Weights of a small image super-resolution model.
Model: 2.06M parameters, 32-pixel images, arch edsr, norm none, depths [12].
Rows from block 6, named by matrix and row number. Rows with one number belong to one channel. Each number is 50 + 12 x the weight over the matrix's rms, rounded and kept within 0 to 99. All counts start at 0.
# convs0: first 3x3 conv (model.blocks.6.convs.0.weight, 96x96x3x3), inputs 75-79, a 3x3 kernel for each
# convs1: second 3x3 conv (model.blocks.6.convs.1.weight, 96x96x3x3, transposed), outputs 75-79, a 3x3 kernel for each
convs0.9:66 50 32 50 43 36 39 45 45 38 43 55 64 36 39 67 57 53 46 49 50 26 48 55 35 51 51 25 23 35 41 40 48 54 55 52 60 51 52 58 51 52 58 58 59
convs1.9:54 49 41 68 66 42 59 61 48 33 38 64 37 41 47 63 60 61 47 54 62 35 42 50 47 46 42 68 61 51 53 50 47 59 59 47 33 53 60 46 68 50 45 57 31
convs0.10:43 36 33 42 52 55 51 64 62 35 38 53 45 50 52 53 47 55 78 66 59 57 57 62 45 51 50 52 55 49 46 52 64 58 51 51 55 67 46 84 70 62 66 57 59
convs1.10:53 40 29 54 45 46 57 50 45 54 41 43 56 58 46 54 59 48 48 54 58 39 28 31 66 48 53 69 59 58 46 47 61 43 42 49 35 43 44 31 44 34 33 35 36
convs0.11:55 53 61 57 59 73 51 53 59 38 43 62 23 37 49 44 54 54 36 46 55 49 49 60 41 42 52 36 45 66 44 51 74 37 46 69 63 38 48 45 34 54 41 50 71
convs1.11:59 61 60 50 61 70 44 51 70 68 67 71 45 58 50 41 55 42 48 60 61 56 54 62 49 44 57 49 26 60 58 52 93 41 40 74 65 47 74 67 32 68 75 31 42
convs0.12:61 57 63 67 60 59 64 54 49 46 45 44 35 36 44 41 31 37 41 52 62 36 47 57 37 50 57 49 51 42 39 47 43 54 55 43 16 41 59 25 50 62 27 59 44
convs1.12:49 50 47 53 54 52 39 46 41 67 62 50 61 58 52 50 49 58 42 48 49 61 62 50 31 39 34 47 55 64 38 34 55 52 33 36 31 44 76 38 39 54 33 44 50
convs0.13:62 54 52 50 45 51 42 46 60 34 55 57 38 50 50 72 52 41 45 49 42 37 57 57 50 73 76 61 57 53 62 61 48 62 62 65 45 47 56 40 59 48 50 47 36
convs1.13:48 53 53 53 51 48 48 41 43 59 55 57 45 59 61 45 60 56 38 63 64 39 51 64 47 45 54 25 39 45 46 36 39 53 63 68 40 64 43 69 44 44 64 30 38
convs0.14:57 65 66 58 51 48 67 63 53 41 56 62 54 54 60 49 29 24 42 33 53 62 54 66 56 58 58 53 56 58 58 48 54 49 51 48 68 56 67 70 57 74 44 56 64
convs1.14:61 60 57 50 49 51 44 55 57 63 58 41 64 52 32 49 47 40 42 61 52 39 39 47 40 57 59 42 49 38 40 54 48 59 71 50 52 30 48 24 26 50 29 31 52
convs0.15:66 59 39 43 47 45 38 41 41 48 56 49 45 49 50 33 35 30 46 61 61 43 40 48 56 56 56 35 32 39 45 50 51 39 45 44 36 28 43 56 71 44 61 73 47
convs1.15:80 55 43 44 38 46 47 40 51 54 52 49 39 51 48 43 52 56 39 39 39 51 60 52 55 54 59 71 74 67 58 47 48 70 52 49 38 57 64 48 44 44 54 39 45
convs0.16:40 53 49 49 59 53 52 52 47 69 49 63 64 70 81 48 61 78 40 48 52 33 43 48 27 34 43 50 46 58 45 46 53 53 52 50 49 44 50 43 51 64 48 50 44
convs1.16:55 48 66 42 42 53 42 39 45 36 41 40 39 49 50 49 39 36 38 54 54 40 46 45 33 41 56 51 66 49 38 52 60 50 54 62 59 50 60 43 44 55 48 45 60
convs0.17:42 47 41 53 54 44 62 64 57 45 44 26 42 35 30 50 76 81 38 54 58 52 55 55 59 51 44 60 62 72 49 55 58 53 52 59 72 59 36 55 45 44 48 36 46
convs1.17:47 32 52 58 52 60 58 52 68 55 40 39 56 54 55 57 52 61 48 54 39 44 45 33 46 51 52 52 52 55 54 48 56 45 44 60 75 65 49 72 59 55 58 62 51
convs0.18:41 58 56 44 57 61 61 52 49 53 45 40 57 42 40 47 38 53 37 44 46 53 67 55 32 55 57 65 58 52 55 52 60 51 40 46 49 35 55 80 51 56 73 48 47
convs1.18:43 51 77 44 46 71 50 52 66 35 55 43 55 61 46 60 60 52 52 52 68 31 36 54 52 39 52 50 46 49 32 47 57 49 50 58 36 53 29 21 52 37 15 66 39
convs0.19:39 43 46 51 42 31 46 34 34 64 63 58 67 51 53 48 31 36 65 63 62 53 44 44 47 49 55 42 61 70 38 41 43 32 48 57 42 78 48 47 73 41 43 62 55
convs1.19:58 71 49 58 61 47 67 72 73 54 53 59 47 38 47 54 48 41 64 49 42 57 65 60 51 52 61 50 52 51 49 49 46 45 50 35 40 47 56 37 47 44 50 38 65
convs0.20:41 47 47 52 58 42 49 50 44 56 34 25 57 34 21 45 35 32 46 43 46 56 63 57 53 63 56 66 55 55 42 58 68 49 60 72 41 43 37 42 41 38 51 46 41
convs1.20:57 60 36 41 31 36 54 41 57 35 48 59 69 54 38 43 52 39 36 57 51 45 62 59 51 66 56 19 38 79 32 38 64 34 29 44 39 47 58 32 43 48 37 45 42
convs0.21:52 44 50 50 45 47 56 53 47 50 70 70 36 70 72 28 51 60 64 63 63 64 59 68 69 61 69 53 42 43 52 48 50 48 43 45 43 37 44 65 36 55 66 46 52
convs1.21:29 48 37 50 56 38 54 58 44 56 39 44 38 32 52 51 32 53 39 52 42 33 46 43 37 44 35 49 45 54 50 45 41 65 64 50 60 39 38 62 54 69 38 56 72
convs0.22:38 57 51 45 63 45 57 59 41 51 53 60 56 56 48 45 46 45 48 54 46 58 64 56 50 58 52 46 33 37 49 39 36 56 42 35 57 48 59 45 45 64 41 46 58
convs1.22:49 35 35 51 48 55 49 50 49 59 51 38 46 42 32 58 54 55 35 35 52 40 42 49 44 36 49 29 50 46 40 54 43 43 67 63 64 71 36 51 54 21 46 60 23
convs0.23:47 41 48 59 60 62 65 68 79 29 41 52 21 33 66 29 26 49 42 53 53 56 63 47 62 61 38 56 56 78 65 62 74 55 52 60 58 71 45 49 70 40 42 56 37
convs1.23:42 33 44 32 39 52 54 59 57 38 52 57 39 56 59 42 60 44 56 52 70 46 37 48 49 62 54 55 49 58 52 53 50 56 66 62 42 36 31 52 44 32 42 48 41
convs0.24:58 55 50 61 60 59 50 53 52 45 44 50 46 42 48 54 56 60 51 51 46 46 49 53 49 36 41 45 40 39 49 48 59 42 30 33 57 47 46 45 44 45 55 59 59
convs1.24:41 45 30 31 35 24 41 49 35 55 47 43 43 42 45 36 36 35 56 56 54 71 62 48 54 61 43 46 50 44 53 60 56 47 51 45 61 47 60 47 36 67 56 46 57
convs0.25:55 47 49 39 45 52 38 46 57 48 45 53 58 57 65 60 66 70 61 54 70 80 66 64 50 47 58 36 43 39 46 45 54 38 37 45 60 44 55 70 50 52 63 59 60
convs1.25:44 49 43 48 55 60 44 48 61 55 57 51 41 49 49 59 66 57 46 68 54 46 39 40 43 32 36 58 58 49 58 59 42 53 60 44 54 65 46 57 74 48 76 59 36
convs0.26:46 49 41 48 49 45 59 58 55 43 45 58 37 33 48 33 27 29 33 23 29 44 32 42 50 32 36 51 38 22 45 34 31 49 46 54 57 57 36 60 66 51 54 57 59
convs1.26:38 35 47 55 51 49 56 57 45 56 57 50 41 52 55 46 69 79 57 63 60 53 63 60 43 54 51 57 71 43 52 55 44 44 51 51 54 49 50 51 58 63 47 51 53
convs0.27:48 52 40 61 53 42 63 54 52 47 52 42 38 52 55 30 49 68 50 42 46 45 48 47 50 58 58 59 38 34 62 40 52 37 25 42 60 65 49 48 54 46 42 33 44
convs1.27:57 48 35 58 38 26 66 58 58 65 64 59 41 42 51 46 49 49 61 62 47 51 48 52 58 38 36 61 65 59 53 47 25 59 60 37 44 53 53 37 51 59 55 42 48
convs0.28:53 53 52 53 50 56 57 46 46 48 59 51 65 55 37 60 48 37 55 57 63 61 64 71 46 50 57 33 44 51 45 48 44 46 38 35 49 50 45 43 53 47 48 57 49
convs1.28:53 52 50 44 67 72 52 73 72 62 56 39 39 45 52 54 58 56 48 46 55 41 46 61 23 28 49 47 46 55 47 39 60 51 63 55 41 60 44 67 43 38 70 39 61
convs0.29:51 48 47 47 46 49 53 53 55 45 52 69 33 55 65 45 45 54 51 57 52 46 49 52 33 31 47 49 57 71 52 70 73 44 64 62 35 25 51 37 36 57 51 55 59
convs1.29:61 45 60 51 42 58 67 51 54 56 60 54 45 56 54 53 63 50 41 46 56 39 62 63 53 59 54 54 52 63 47 42 43 49 49 57 56 54 50 52 50 54 43 61 64
convs0.30:59 46 36 58 59 53 47 57 54 38 51 59 28 47 62 58 49 62 62 79 68 55 72 63 58 59 58 60 58 47 71 61 47 41 38 31 43 53 44 51 55 46 47 56 49
convs1.30:48 58 48 53 48 35 57 40 41 52 57 51 56 53 49 44 43 53 58 44 39 53 39 46 51 49 63 65 55 59 73 53 45 69 53 41 54 35 46 59 47 37 63 59 43
convs0.31:48 46 46 48 54 59 55 61 64 47 42 44 53 45 53 57 49 50 38 40 55 58 49 58 63 58 65 74 74 65 44 56 69 54 47 61 54 42 47 53 37 39 50 36 41
convs1.31:25 46 58 27 49 59 56 50 40 70 49 41 58 57 48 67 66 56 57 42 41 50 42 50 56 47 57 25 50 62 27 49 59 29 51 41 45 56 61 54 47 47 69 52 56
convs0.32:73 66 50 62 57 47 51 55 64 39 56 62 56 67 54 56 56 37 55 43 46 51 34 37 55 43 46 52 47 47 65 58 44 53 52 44 48 56 57 42 48 56 59 51 68
convs1.32:38 37 44 40 47 50 48 41 32 91 71 61 65 55 52 60 58 59 52 48 61 48 56 55 63 68 62 37 35 35 45 41 37 53 45 46 55 72 40 43 72 48 46 51 53
convs0.33:52 47 55 50 46 53 49 51 65 42 62 62 35 60 74 33 41 55 34 44 64 43 44 73 52 49 68 54 55 41 55 54 34 50 46 32 60 52 39 45 49 34 38 52 35
convs1.33:44 44 66 58 53 52 61 50 56 52 51 48 38 38 44 51 52 55 48 40 55 44 38 51 55 52 63 75 51 63 78 60 59 68 55 54 53 35 35 62 52 40 50 42 22
convs0.34:46 53 43 55 64 44 45 58 33 56 47 43 50 50 49 56 54 49 61 64 44 43 54 41 38 45 53 50 60 57 38 59 64 52 53 43 44 36 64 41 52 72 39 51 55
convs1.34:48 42 36 58 59 48 55 52 49 40 49 52 47 54 50 52 56 45 56 63 57 54 68 54 54 49 56 80 63 45 55 58 62 54 64 64 44 56 43 32 44 52 23 42 70
convs0.35:60 45 37 59 49 45 54 50 50 57 55 41 37 42 34 51 50 39 57 53 59 53 42 37 39 40 29 42 40 49 47 55 58 46 45 44 46 58 41 35 54 46 39 44 44
convs1.35:40 33 54 40 30 57 48 50 54 64 45 34 67 53 45 64 50 59 63 60 53 54 64 48 51 49 46 50 56 63 36 56 57 35 56 57 39 83 44 18 76 44 11 58 52
convs0.36:44 39 41 53 46 39 50 45 50 42 42 51 35 32 51 38 33 42 50 53 54 54 40 37 57 54 47 49 51 40 50 49 39 65 79 57 46 40 33 43 45 42 54 47 41
convs1.36:51 49 57 50 42 45 56 57 57 38 53 63 39 39 48 41 45 41 42 50 37 31 35 35 41 46 33 67 56 66 63 53 61 44 32 56 50 35 46 52 57 56 49 47 51
convs0.37:60 48 46 58 52 56 62 58 61 28 42 42 42 49 46 59 62 50 56 48 45 71 60 54 63 53 53 47 39 29 50 49 35 36 46 47 41 54 52 46 51 44 35 30 42
convs1.37:48 54 49 56 50 42 48 49 50 34 44 61 50 56 62 53 53 42 56 50 36 42 39 28 66 55 42 66 61 60 51 52 54 70 51 67 56 59 47 48 60 46 49 43 30
convs0.38:53 52 49 54 51 57 53 59 63 46 42 35 38 36 38 56 60 49 46 59 40 42 52 37 35 46 42 57 66 58 62 69 51 52 50 38 63 44 49 60 48 44 74 52 35
convs1.38:43 41 49 40 46 46 47 39 50 44 52 52 59 59 59 69 76 72 48 43 49 57 57 54 42 45 58 39 50 68 40 38 54 50 32 46 60 57 68 60 50 53 83 48 68
convs0.39:49 50 50 58 57 59 57 59 57 45 54 58 43 56 56 47 50 44 18 17 11 55 67 62 42 54 58 45 51 58 55 53 48 52 50 48 49 57 50 43 40 44 47 39 40
convs1.39:45 57 72 64 58 46 67 55 49 48 40 40 51 47 49 38 38 49 63 64 55 57 54 62 35 38 41 45 51 48 53 49 46 49 45 49 62 50 46 59 46 44 54 56 52
convs0.40:38 55 52 44 46 52 52 39 45 50 46 33 67 70 50 82 80 63 59 59 50 41 59 49 51 55 51 43 44 41 79 72 47 56 56 40 59 52 65 75 51 59 66 51 45
convs1.40:60 36 52 66 45 56 54 42 50 43 39 54 45 40 55 50 56 63 51 57 58 54 54 41 62 52 38 43 37 40 29 08 24 53 45 58 57 42 36 71 54 46 68 57 50
convs0.41:38 44 48 41 45 45 44 53 49 40 38 39 42 47 38 56 61 47 48 50 36 44 60 45 42 52 45 64 77 70 56 50 49 50 42 54 34 36 47 39 33 54 48 56 63
convs1.41:50 58 49 54 50 56 62 54 48 38 47 39 28 48 52 45 56 64 49 47 52 57 49 48 46 39 41 50 45 52 52 28 39 53 45 50 22 26 52 41 46 65 39 48 51
convs0.42:52 61 57 46 50 47 61 62 56 38 38 42 38 38 54 35 28 45 49 56 59 56 57 56 64 57 55 43 39 45 52 48 50 37 38 44 59 63 54 61 66 46 61 60 44
convs1.42:78 74 65 59 42 38 55 47 39 33 38 48 35 35 60 42 33 50 75 52 48 70 47 51 51 38 43 50 36 35 64 56 46 63 65 43 58 02 34 69 46 40 72 35 33
convs0.43:48 48 48 43 54 56 48 59 60 47 71 74 37 49 62 48 54 62 48 51 49 45 48 46 44 55 60 62 61 56 58 58 57 50 51 51 43 44 46 46 51 32 38 54 29
convs1.43:51 44 44 62 46 33 42 31 37 44 49 46 43 51 49 34 49 55 53 43 41 53 40 46 47 33 40 61 42 53 58 55 66 50 56 46 38 40 53 29 59 46 34 58 36
convs0.44:46 47 53 54 54 48 58 60 52 49 50 60 54 64 69 67 66 60 38 33 38 46 41 37 55 46 30 53 47 60 52 56 65 38 42 52 83 59 48 67 47 54 51 59 61
convs1.44:52 60 54 35 59 61 49 52 63 43 41 41 35 42 53 51 62 57 36 45 47 30 43 55 40 53 56 63 51 45 52 37 33 48 43 43 69 51 42 56 52 28 47 30 37
convs0.45:44 44 47 46 46 50 59 52 59 44 41 51 48 52 51 56 47 39 57 51 47 52 42 43 39 32 36 55 59 58 56 54 52 53 57 49 41 40 61 42 57 58 64 68 71
convs1.45:58 46 60 56 54 56 59 58 59 47 41 34 57 42 44 62 53 72 52 53 51 50 49 49 48 51 43 53 53 50 72 70 47 52 59 58 48 44 41 60 66 48 64 72 79
convs0.46:46 41 43 38 54 55 38 52 60 53 37 45 59 37 45 55 44 42 41 31 38 49 40 39 39 40 37 55 42 31 62 79 85 48 59 82 37 41 46 58 69 45 62 52 41
convs1.46:54 53 44 54 56 45 56 61 60 55 54 55 41 39 49 42 39 37 41 41 37 46 45 45 36 43 44 48 45 56 47 44 46 50 55 69 56 60 59 43 67 56 45 36 64
convs0.47:46 41 52 41 47 59 42 54 61 52 60 44 52 45 29 41 33 35 55 55 50 60 74 60 53 67 59 48 49 40 55 58 54 49 70 75 33 42 55 35 34 42 46 36 45
convs1.47:45 47 59 39 49 59 43 63 82 58 65 67 58 53 49 65 61 47 32 38 38 40 50 66 33 40 58 50 52 64 49 37 56 44 38 51 45 62 68 41 49 58 50 55 72
convs0.48:49 52 57 54 59 67 48 56 63 50 52 70 52 49 44 65 75 48 46 49 55 45 57 55 45 57 50 41 42 42 51 54 46 48 53 53 36 45 43 41 42 36 36 52 51
convs1.48:43 51 61 42 52 50 63 63 54 59 57 47 47 56 55 36 40 38 57 55 47 46 54 52 55 51 42 35 52 59 39 45 50 50 59 68 40 41 35 37 65 43 34 52 42
convs0.49:59 47 43 58 56 49 68 62 48 44 39 56 48 39 65 57 43 47 42 45 58 48 42 50 61 53 56 48 53 56 52 45 40 46 49 43 69 49 61 76 60 52 76 68 58
convs1.49:42 46 38 43 42 35 38 36 31 41 54 48 63 63 62 63 68 59 47 52 57 32 36 45 35 38 39 38 48 43 26 37 42 34 52 52 55 62 63 37 50 55 38 55 49
convs0.50:50 64 53 43 60 43 43 57 48 58 58 48 70 57 47 55 51 46 44 55 51 40 45 46 35 45 49 50 47 38 62 54 35 56 57 46 47 41 48 68 56 46 70 50 37
convs1.50:55 57 44 60 54 61 49 53 62 40 62 58 31 46 40 68 67 50 50 61 47 51 56 67 64 58 52 56 52 55 48 44 33 39 37 48 71 40 45 74 48 17 69 42 15
convs0.51:48 43 36 54 43 40 56 49 49 51 36 33 67 55 42 78 70 57 39 43 49 47 39 45 49 40 36 41 41 57 50 60 80 42 55 70 55 52 57 53 63 59 62 68 63
convs1.51:33 38 34 41 55 53 61 54 41 57 48 58 45 44 34 56 53 43 45 57 48 51 56 51 51 43 30 37 34 67 35 27 47 65 54 64 56 59 56 54 50 47 40 40 57
convs0.52:50 44 48 65 50 38 51 44 33 33 24 38 43 30 34 60 39 36 52 47 54 44 40 48 51 49 49 47 42 50 38 46 41 55 64 55 49 50 63 49 49 58 57 62 63
convs1.52:56 48 56 73 52 37 48 39 40 60 57 64 42 47 39 50 61 55 62 59 60 49 61 71 55 58 62 37 25 30 56 60 59 37 45 63 50 38 64 49 27 63 49 47 49
convs0.53:60 62 62 46 49 54 38 44 46 43 57 49 64 75 75 67 77 66 40 38 49 43 34 37 43 31 31 57 58 44 47 55 48 49 46 45 41 44 49 74 61 50 72 57 49
convs1.53:46 42 46 51 49 54 61 52 58 39 34 33 48 35 38 56 51 67 61 70 59 71 69 58 60 66 48 61 41 53 51 40 47 42 36 46 53 57 28 40 40 24 41 86 64
convs0.54:45 52 48 53 55 43 60 67 59 49 41 58 53 47 55 32 37 37 40 49 50 55 57 60 49 45 47 44 61 46 47 61 57 56 48 54 46 43 65 50 40 54 47 47 58
convs1.54:47 50 37 44 41 26 30 39 33 60 52 33 51 40 40 60 55 49 50 55 52 47 61 62 44 55 52 46 36 47 61 59 71 51 40 70 45 52 61 61 56 48 61 56 58
convs0.55:65 53 54 51 52 60 51 59 61 29 27 42 41 41 44 62 52 40 34 38 60 49 57 69 40 47 61 65 63 37 61 54 46 48 42 52 35 45 51 45 48 65 64 43 56
convs1.55:54 56 58 64 63 58 53 60 55 34 30 44 47 46 59 55 61 74 63 55 48 49 44 45 34 41 40 73 57 33 64 44 38 45 37 53 75 59 52 62 62 72 57 50 82
convs0.56:47 54 51 52 48 39 58 56 48 51 38 20 31 46 43 25 57 65 42 49 56 49 48 56 41 31 29 37 43 47 57 43 45 74 63 61 35 50 43 52 53 55 40 52 64
convs1.56:56 50 53 55 48 45 48 60 63 35 39 38 47 56 57 56 60 65 68 59 69 46 47 49 42 33 45 60 48 39 60 60 51 56 55 45 57 52 47 41 60 64 42 73 61
convs0.57:50 56 56 48 59 64 60 63 56 76 63 53 58 47 48 47 36 43 49 51 60 66 66 64 66 62 58 54 56 62 41 52 68 54 57 70 23 44 40 28 60 49 34 57 45
convs1.57:59 46 45 58 44 37 45 42 25 57 67 49 55 57 48 44 40 37 44 45 41 46 43 33 56 50 45 37 43 59 34 50 50 48 51 49 44 43 39 32 59 45 31 62 37
convs0.58:64 61 55 54 38 31 35 35 40 41 33 45 49 32 31 68 54 48 35 37 46 56 61 62 60 66 62 65 64 55 44 49 47 32 44 53 64 57 48 54 47 46 47 53 59
convs1.58:49 46 65 70 55 48 65 55 59 38 53 41 44 57 49 44 48 48 35 51 41 47 47 54 60 59 48 36 51 58 53 57 54 45 31 33 52 41 58 53 46 60 57 37 54
convs0.59:29 40 51 32 51 61 57 56 54 42 42 40 46 49 38 47 41 17 57 51 48 48 49 45 45 38 39 62 51 61 64 57 74 61 51 56 48 30 49 61 47 59 66 42 51
convs1.59:33 41 39 44 51 53 53 56 62 48 43 35 45 44 37 45 46 36 52 52 50 24 41 48 59 56 52 51 57 55 47 44 49 60 67 77 28 42 47 44 51 37 51 53 42
convs0.60:44 53 64 44 46 44 52 47 32 47 46 48 67 48 39 66 63 56 50 49 44 55 62 56 45 52 51 52 47 72 41 33 46 53 37 38 55 38 46 57 38 43 54 39 35
convs1.60:55 44 46 45 48 60 31 43 46 48 49 51 42 40 46 48 51 52 64 58 55 29 43 40 45 51 51 54 44 28 55 59 48 39 53 55 51 58 35 47 49 59 49 32 36
convs0.61:47 34 40 55 49 55 52 51 71 60 72 88 47 54 74 65 42 44 54 49 52 59 52 55 76 62 64 40 52 53 37 53 64 36 45 52 51 47 68 50 36 54 48 32 45
convs1.61:63 55 38 64 63 50 51 50 44 22 26 30 51 39 39 52 51 53 53 41 44 36 45 46 50 57 52 59 46 37 50 67 71 53 54 50 92 39 50 86 36 63 70 37 43
convs0.62:46 46 43 45 59 54 36 60 58 42 50 58 30 55 71 40 67 63 51 51 38 47 47 46 53 47 51 53 68 61 43 44 38 48 47 42 48 50 40 50 60 47 47 60 48
convs1.62:33 46 43 43 42 50 36 42 57 23 16 36 44 47 45 35 48 45 45 59 60 56 50 48 58 60 55 95 49 57 63 39 59 60 45 43 63 33 35 52 34 32 53 65 41
convs0.63:46 51 40 44 55 53 38 46 51 40 44 51 40 35 50 63 66 62 51 48 40 53 56 44 41 45 55 60 57 38 59 44 33 63 49 38 56 64 28 69 71 32 65 65 37
convs1.63:57 46 49 51 56 62 41 63 65 46 42 50 60 53 45 45 42 44 42 53 55 57 55 51 43 43 38 59 43 47 46 47 21 57 54 45 38 57 42 35 31 48 34 51 60
convs0.64:57 58 55 53 57 58 65 51 42 43 43 40 31 41 38 37 43 51 56 45 37 54 57 43 45 57 47 47 66 55 41 65 54 52 58 50 50 58 86 59 50 62 57 56 43
convs1.64:49 47 58 43 47 53 49 47 47 35 46 51 45 54 56 56 63 58 53 35 27 57 44 37 63 57 46 50 58 52 52 46 53 47 46 41 56 43 52 61 45 37 70 60 46
convs0.65:55 47 54 66 59 65 64 60 66 46 50 54 61 73 70 62 74 63 45 51 54 41 39 36 43 31 22 60 54 45 40 46 53 22 23 34 57 46 53 44 36 55 36 46 48
convs1.65:60 51 62 59 34 48 42 44 52 43 48 49 50 44 47 48 53 54 70 68 56 37 52 44 48 51 37 57 56 50 44 60 52 51 45 47 59 51 64 54 57 64 43 58 62
convs0.66:46 46 36 45 36 34 41 37 39 39 43 59 37 44 55 62 54 57 63 63 56 44 39 34 38 37 31 51 50 53 49 45 62 63 52 58 40 41 48 31 48 60 44 77 73
convs1.66:62 73 58 59 60 66 42 61 63 81 58 50 54 46 40 46 55 55 30 36 47 44 46 48 39 43 44 29 48 68 49 61 69 30 46 67 53 70 39 32 60 49 28 51 49
convs0.67:50 59 61 59 66 48 53 60 52 62 33 35 60 35 28 50 54 60 42 51 36 33 47 49 41 50 49 34 40 54 56 59 59 47 61 54 57 60 50 58 59 50 49 50 39
convs1.67:50 44 52 53 48 55 44 30 32 46 57 64 58 53 45 55 50 49 54 48 52 43 50 58 38 39 56 54 37 35 60 38 39 58 62 60 48 42 39 43 42 31 43 57 46
convs0.68:49 40 52 50 39 54 42 37 52 59 59 47 33 42 57 46 54 62 55 60 65 46 52 59 44 45 40 47 64 75 39 61 64 49 55 62 45 41 41 63 35 48 64 50 52
convs1.68:61 57 64 45 55 51 38 36 41 68 65 54 67 76 63 55 55 55 60 58 51 48 46 48 44 41 38 51 60 69 38 51 63 26 34 52 37 54 36 43 49 48 46 58 62
convs0.69:44 41 54 43 45 50 31 34 39 61 59 52 52 46 35 53 65 61 44 45 50 40 39 46 50 49 52 48 52 49 45 47 39 29 35 30 66 51 56 53 41 49 43 33 45
convs1.69:59 49 53 44 46 41 51 51 42 52 67 55 55 67 53 49 52 55 45 63 56 51 55 51 43 39 56 48 51 41 49 65 49 50 60 43 52 54 33 49 62 33 45 52 31
convs0.70:39 42 43 35 37 44 31 32 39 51 46 50 55 49 37 49 49 38 35 39 50 44 49 54 53 48 45 53 47 43 44 36 32 42 42 47 36 48 39 38 44 47 35 58 56
convs1.70:45 37 63 37 34 54 48 47 56 61 52 51 61 57 52 65 72 64 46 46 55 42 40 39 51 46 36 51 54 43 36 32 28 40 36 38 51 49 68 58 57 54 77 62 57
convs0.71:55 59 60 53 66 53 57 56 38 43 34 34 42 43 41 30 35 48 58 58 47 50 59 50 54 58 54 60 63 56 49 52 49 43 47 37 42 45 42 37 56 43 39 57 52
convs1.71:38 47 31 44 51 28 45 34 35 37 31 47 46 43 64 46 57 81 43 50 37 62 59 36 69 43 32 66 62 56 69 47 46 57 46 37 47 57 52 42 55 41 59 69 38
convs0.72:48 48 50 30 37 34 35 45 46 43 46 56 50 48 64 72 55 55 51 52 50 66 76 68 53 60 59 56 47 32 64 60 50 47 46 40 46 37 40 32 31 39 28 35 36
convs1.72:52 53 63 45 56 55 44 51 39 48 57 50 38 48 53 51 59 55 42 53 60 40 35 28 41 40 37 49 44 45 58 45 30 55 53 41 55 66 55 44 66 57 39 67 56
convs0.73:53 51 52 47 50 50 61 58 58 55 54 44 56 64 52 42 59 52 51 53 66 56 44 46 47 29 34 63 67 63 35 44 49 34 49 58 48 35 57 27 41 49 20 49 44
convs1.73:37 43 36 40 58 45 31 54 35 39 37 48 50 50 51 41 46 41 33 62 55 48 62 48 37 51 53 49 53 48 38 38 53 37 29 43 56 50 53 54 50 67 63 39 67
convs0.74:63 39 63 77 39 70 59 35 64 60 58 48 73 53 44 82 56 53 54 47 43 53 54 48 55 53 38 40 56 53 30 54 56 24 51 57 31 12 61 14 00 59 36 04 47
convs1.74:55 35 40 46 32 47 56 39 42 25 36 51 62 57 52 71 55 57 63 46 64 54 32 40 57 59 45 67 68 67 50 36 31 47 50 39 84 26 51 99 30 46 99 35 42
convs0.75:49 49 44 63 54 38 53 50 37 49 27 24 52 42 41 68 69 72 47 58 64 51 55 62 41 45 53 58 65 58 66 65 54 31 42 46 66 60 55 44 45 30 55 53 41
convs1.75:33 45 50 39 47 52 63 67 62 55 58 71 58 62 50 62 63 55 52 49 60 28 44 57 22 50 46 49 58 58 36 64 55 42 45 36 56 59 50 48 44 34 54 54 34
convs0.76:53 54 51 46 61 62 51 67 65 62 54 57 62 63 52 48 63 56 42 41 35 45 44 31 54 52 30 66 56 39 35 55 47 41 57 55 39 43 47 54 50 54 59 63 53
convs1.76:68 52 59 60 45 56 64 60 69 64 40 36 48 39 39 44 54 57 29 41 55 35 56 59 43 60 56 58 66 59 51 64 75 33 36 51 53 63 60 55 50 44 57 59 40
convs0.77:51 56 45 56 56 48 44 47 45 40 31 40 55 55 50 35 53 51 58 62 76 42 52 71 48 56 68 41 62 57 44 54 49 46 51 37 52 48 43 61 68 50 58 73 45
convs1.77:39 57 49 42 59 62 52 58 67 59 54 68 54 58 69 58 63 72 47 35 27 40 46 39 43 50 31 56 64 60 40 43 48 45 51 63 36 43 58 47 60 59 62 65 74
convs0.78:50 51 48 57 56 55 59 50 47 44 59 66 32 42 49 29 37 40 48 34 50 47 50 53 39 52 53 46 46 46 61 59 53 48 53 46 39 40 61 57 48 56 72 61 58
convs1.78:50 46 39 46 42 49 64 52 61 46 50 48 46 44 35 51 58 62 33 32 59 66 48 61 49 50 57 58 55 52 72 58 49 58 68 68 44 51 34 58 52 38 73 69 48
convs0.79:60 59 58 51 51 54 50 52 57 26 36 36 48 51 62 69 62 49 36 56 52 42 43 40 46 45 38 59 37 27 57 48 44 54 46 52 33 53 43 46 46 46 53 41 32
convs1.79:44 41 45 49 46 62 47 44 54 46 48 50 47 48 49 47 43 45 53 40 50 52 47 57 49 51 52 48 34 47 59 51 58 87 39 40 49 55 40 43 52 35 51 64 18
convs0.80:39 45 57 54 51 58 56 51 50 34 35 40 26 41 54 39 50 43 67 55 45 61 51 37 56 50 44 47 64 72 48 62 67 42 41 39 52 46 30 36 40 29 44 48 42
convs1.80:47 51 47 46 40 40 53 38 35 73 56 36 58 41 34 47 42 43 53 54 34 61 65 35 46 54 40 47 59 64 43 63 66 50 43 43 56 52 36 52 54 58 30 41 30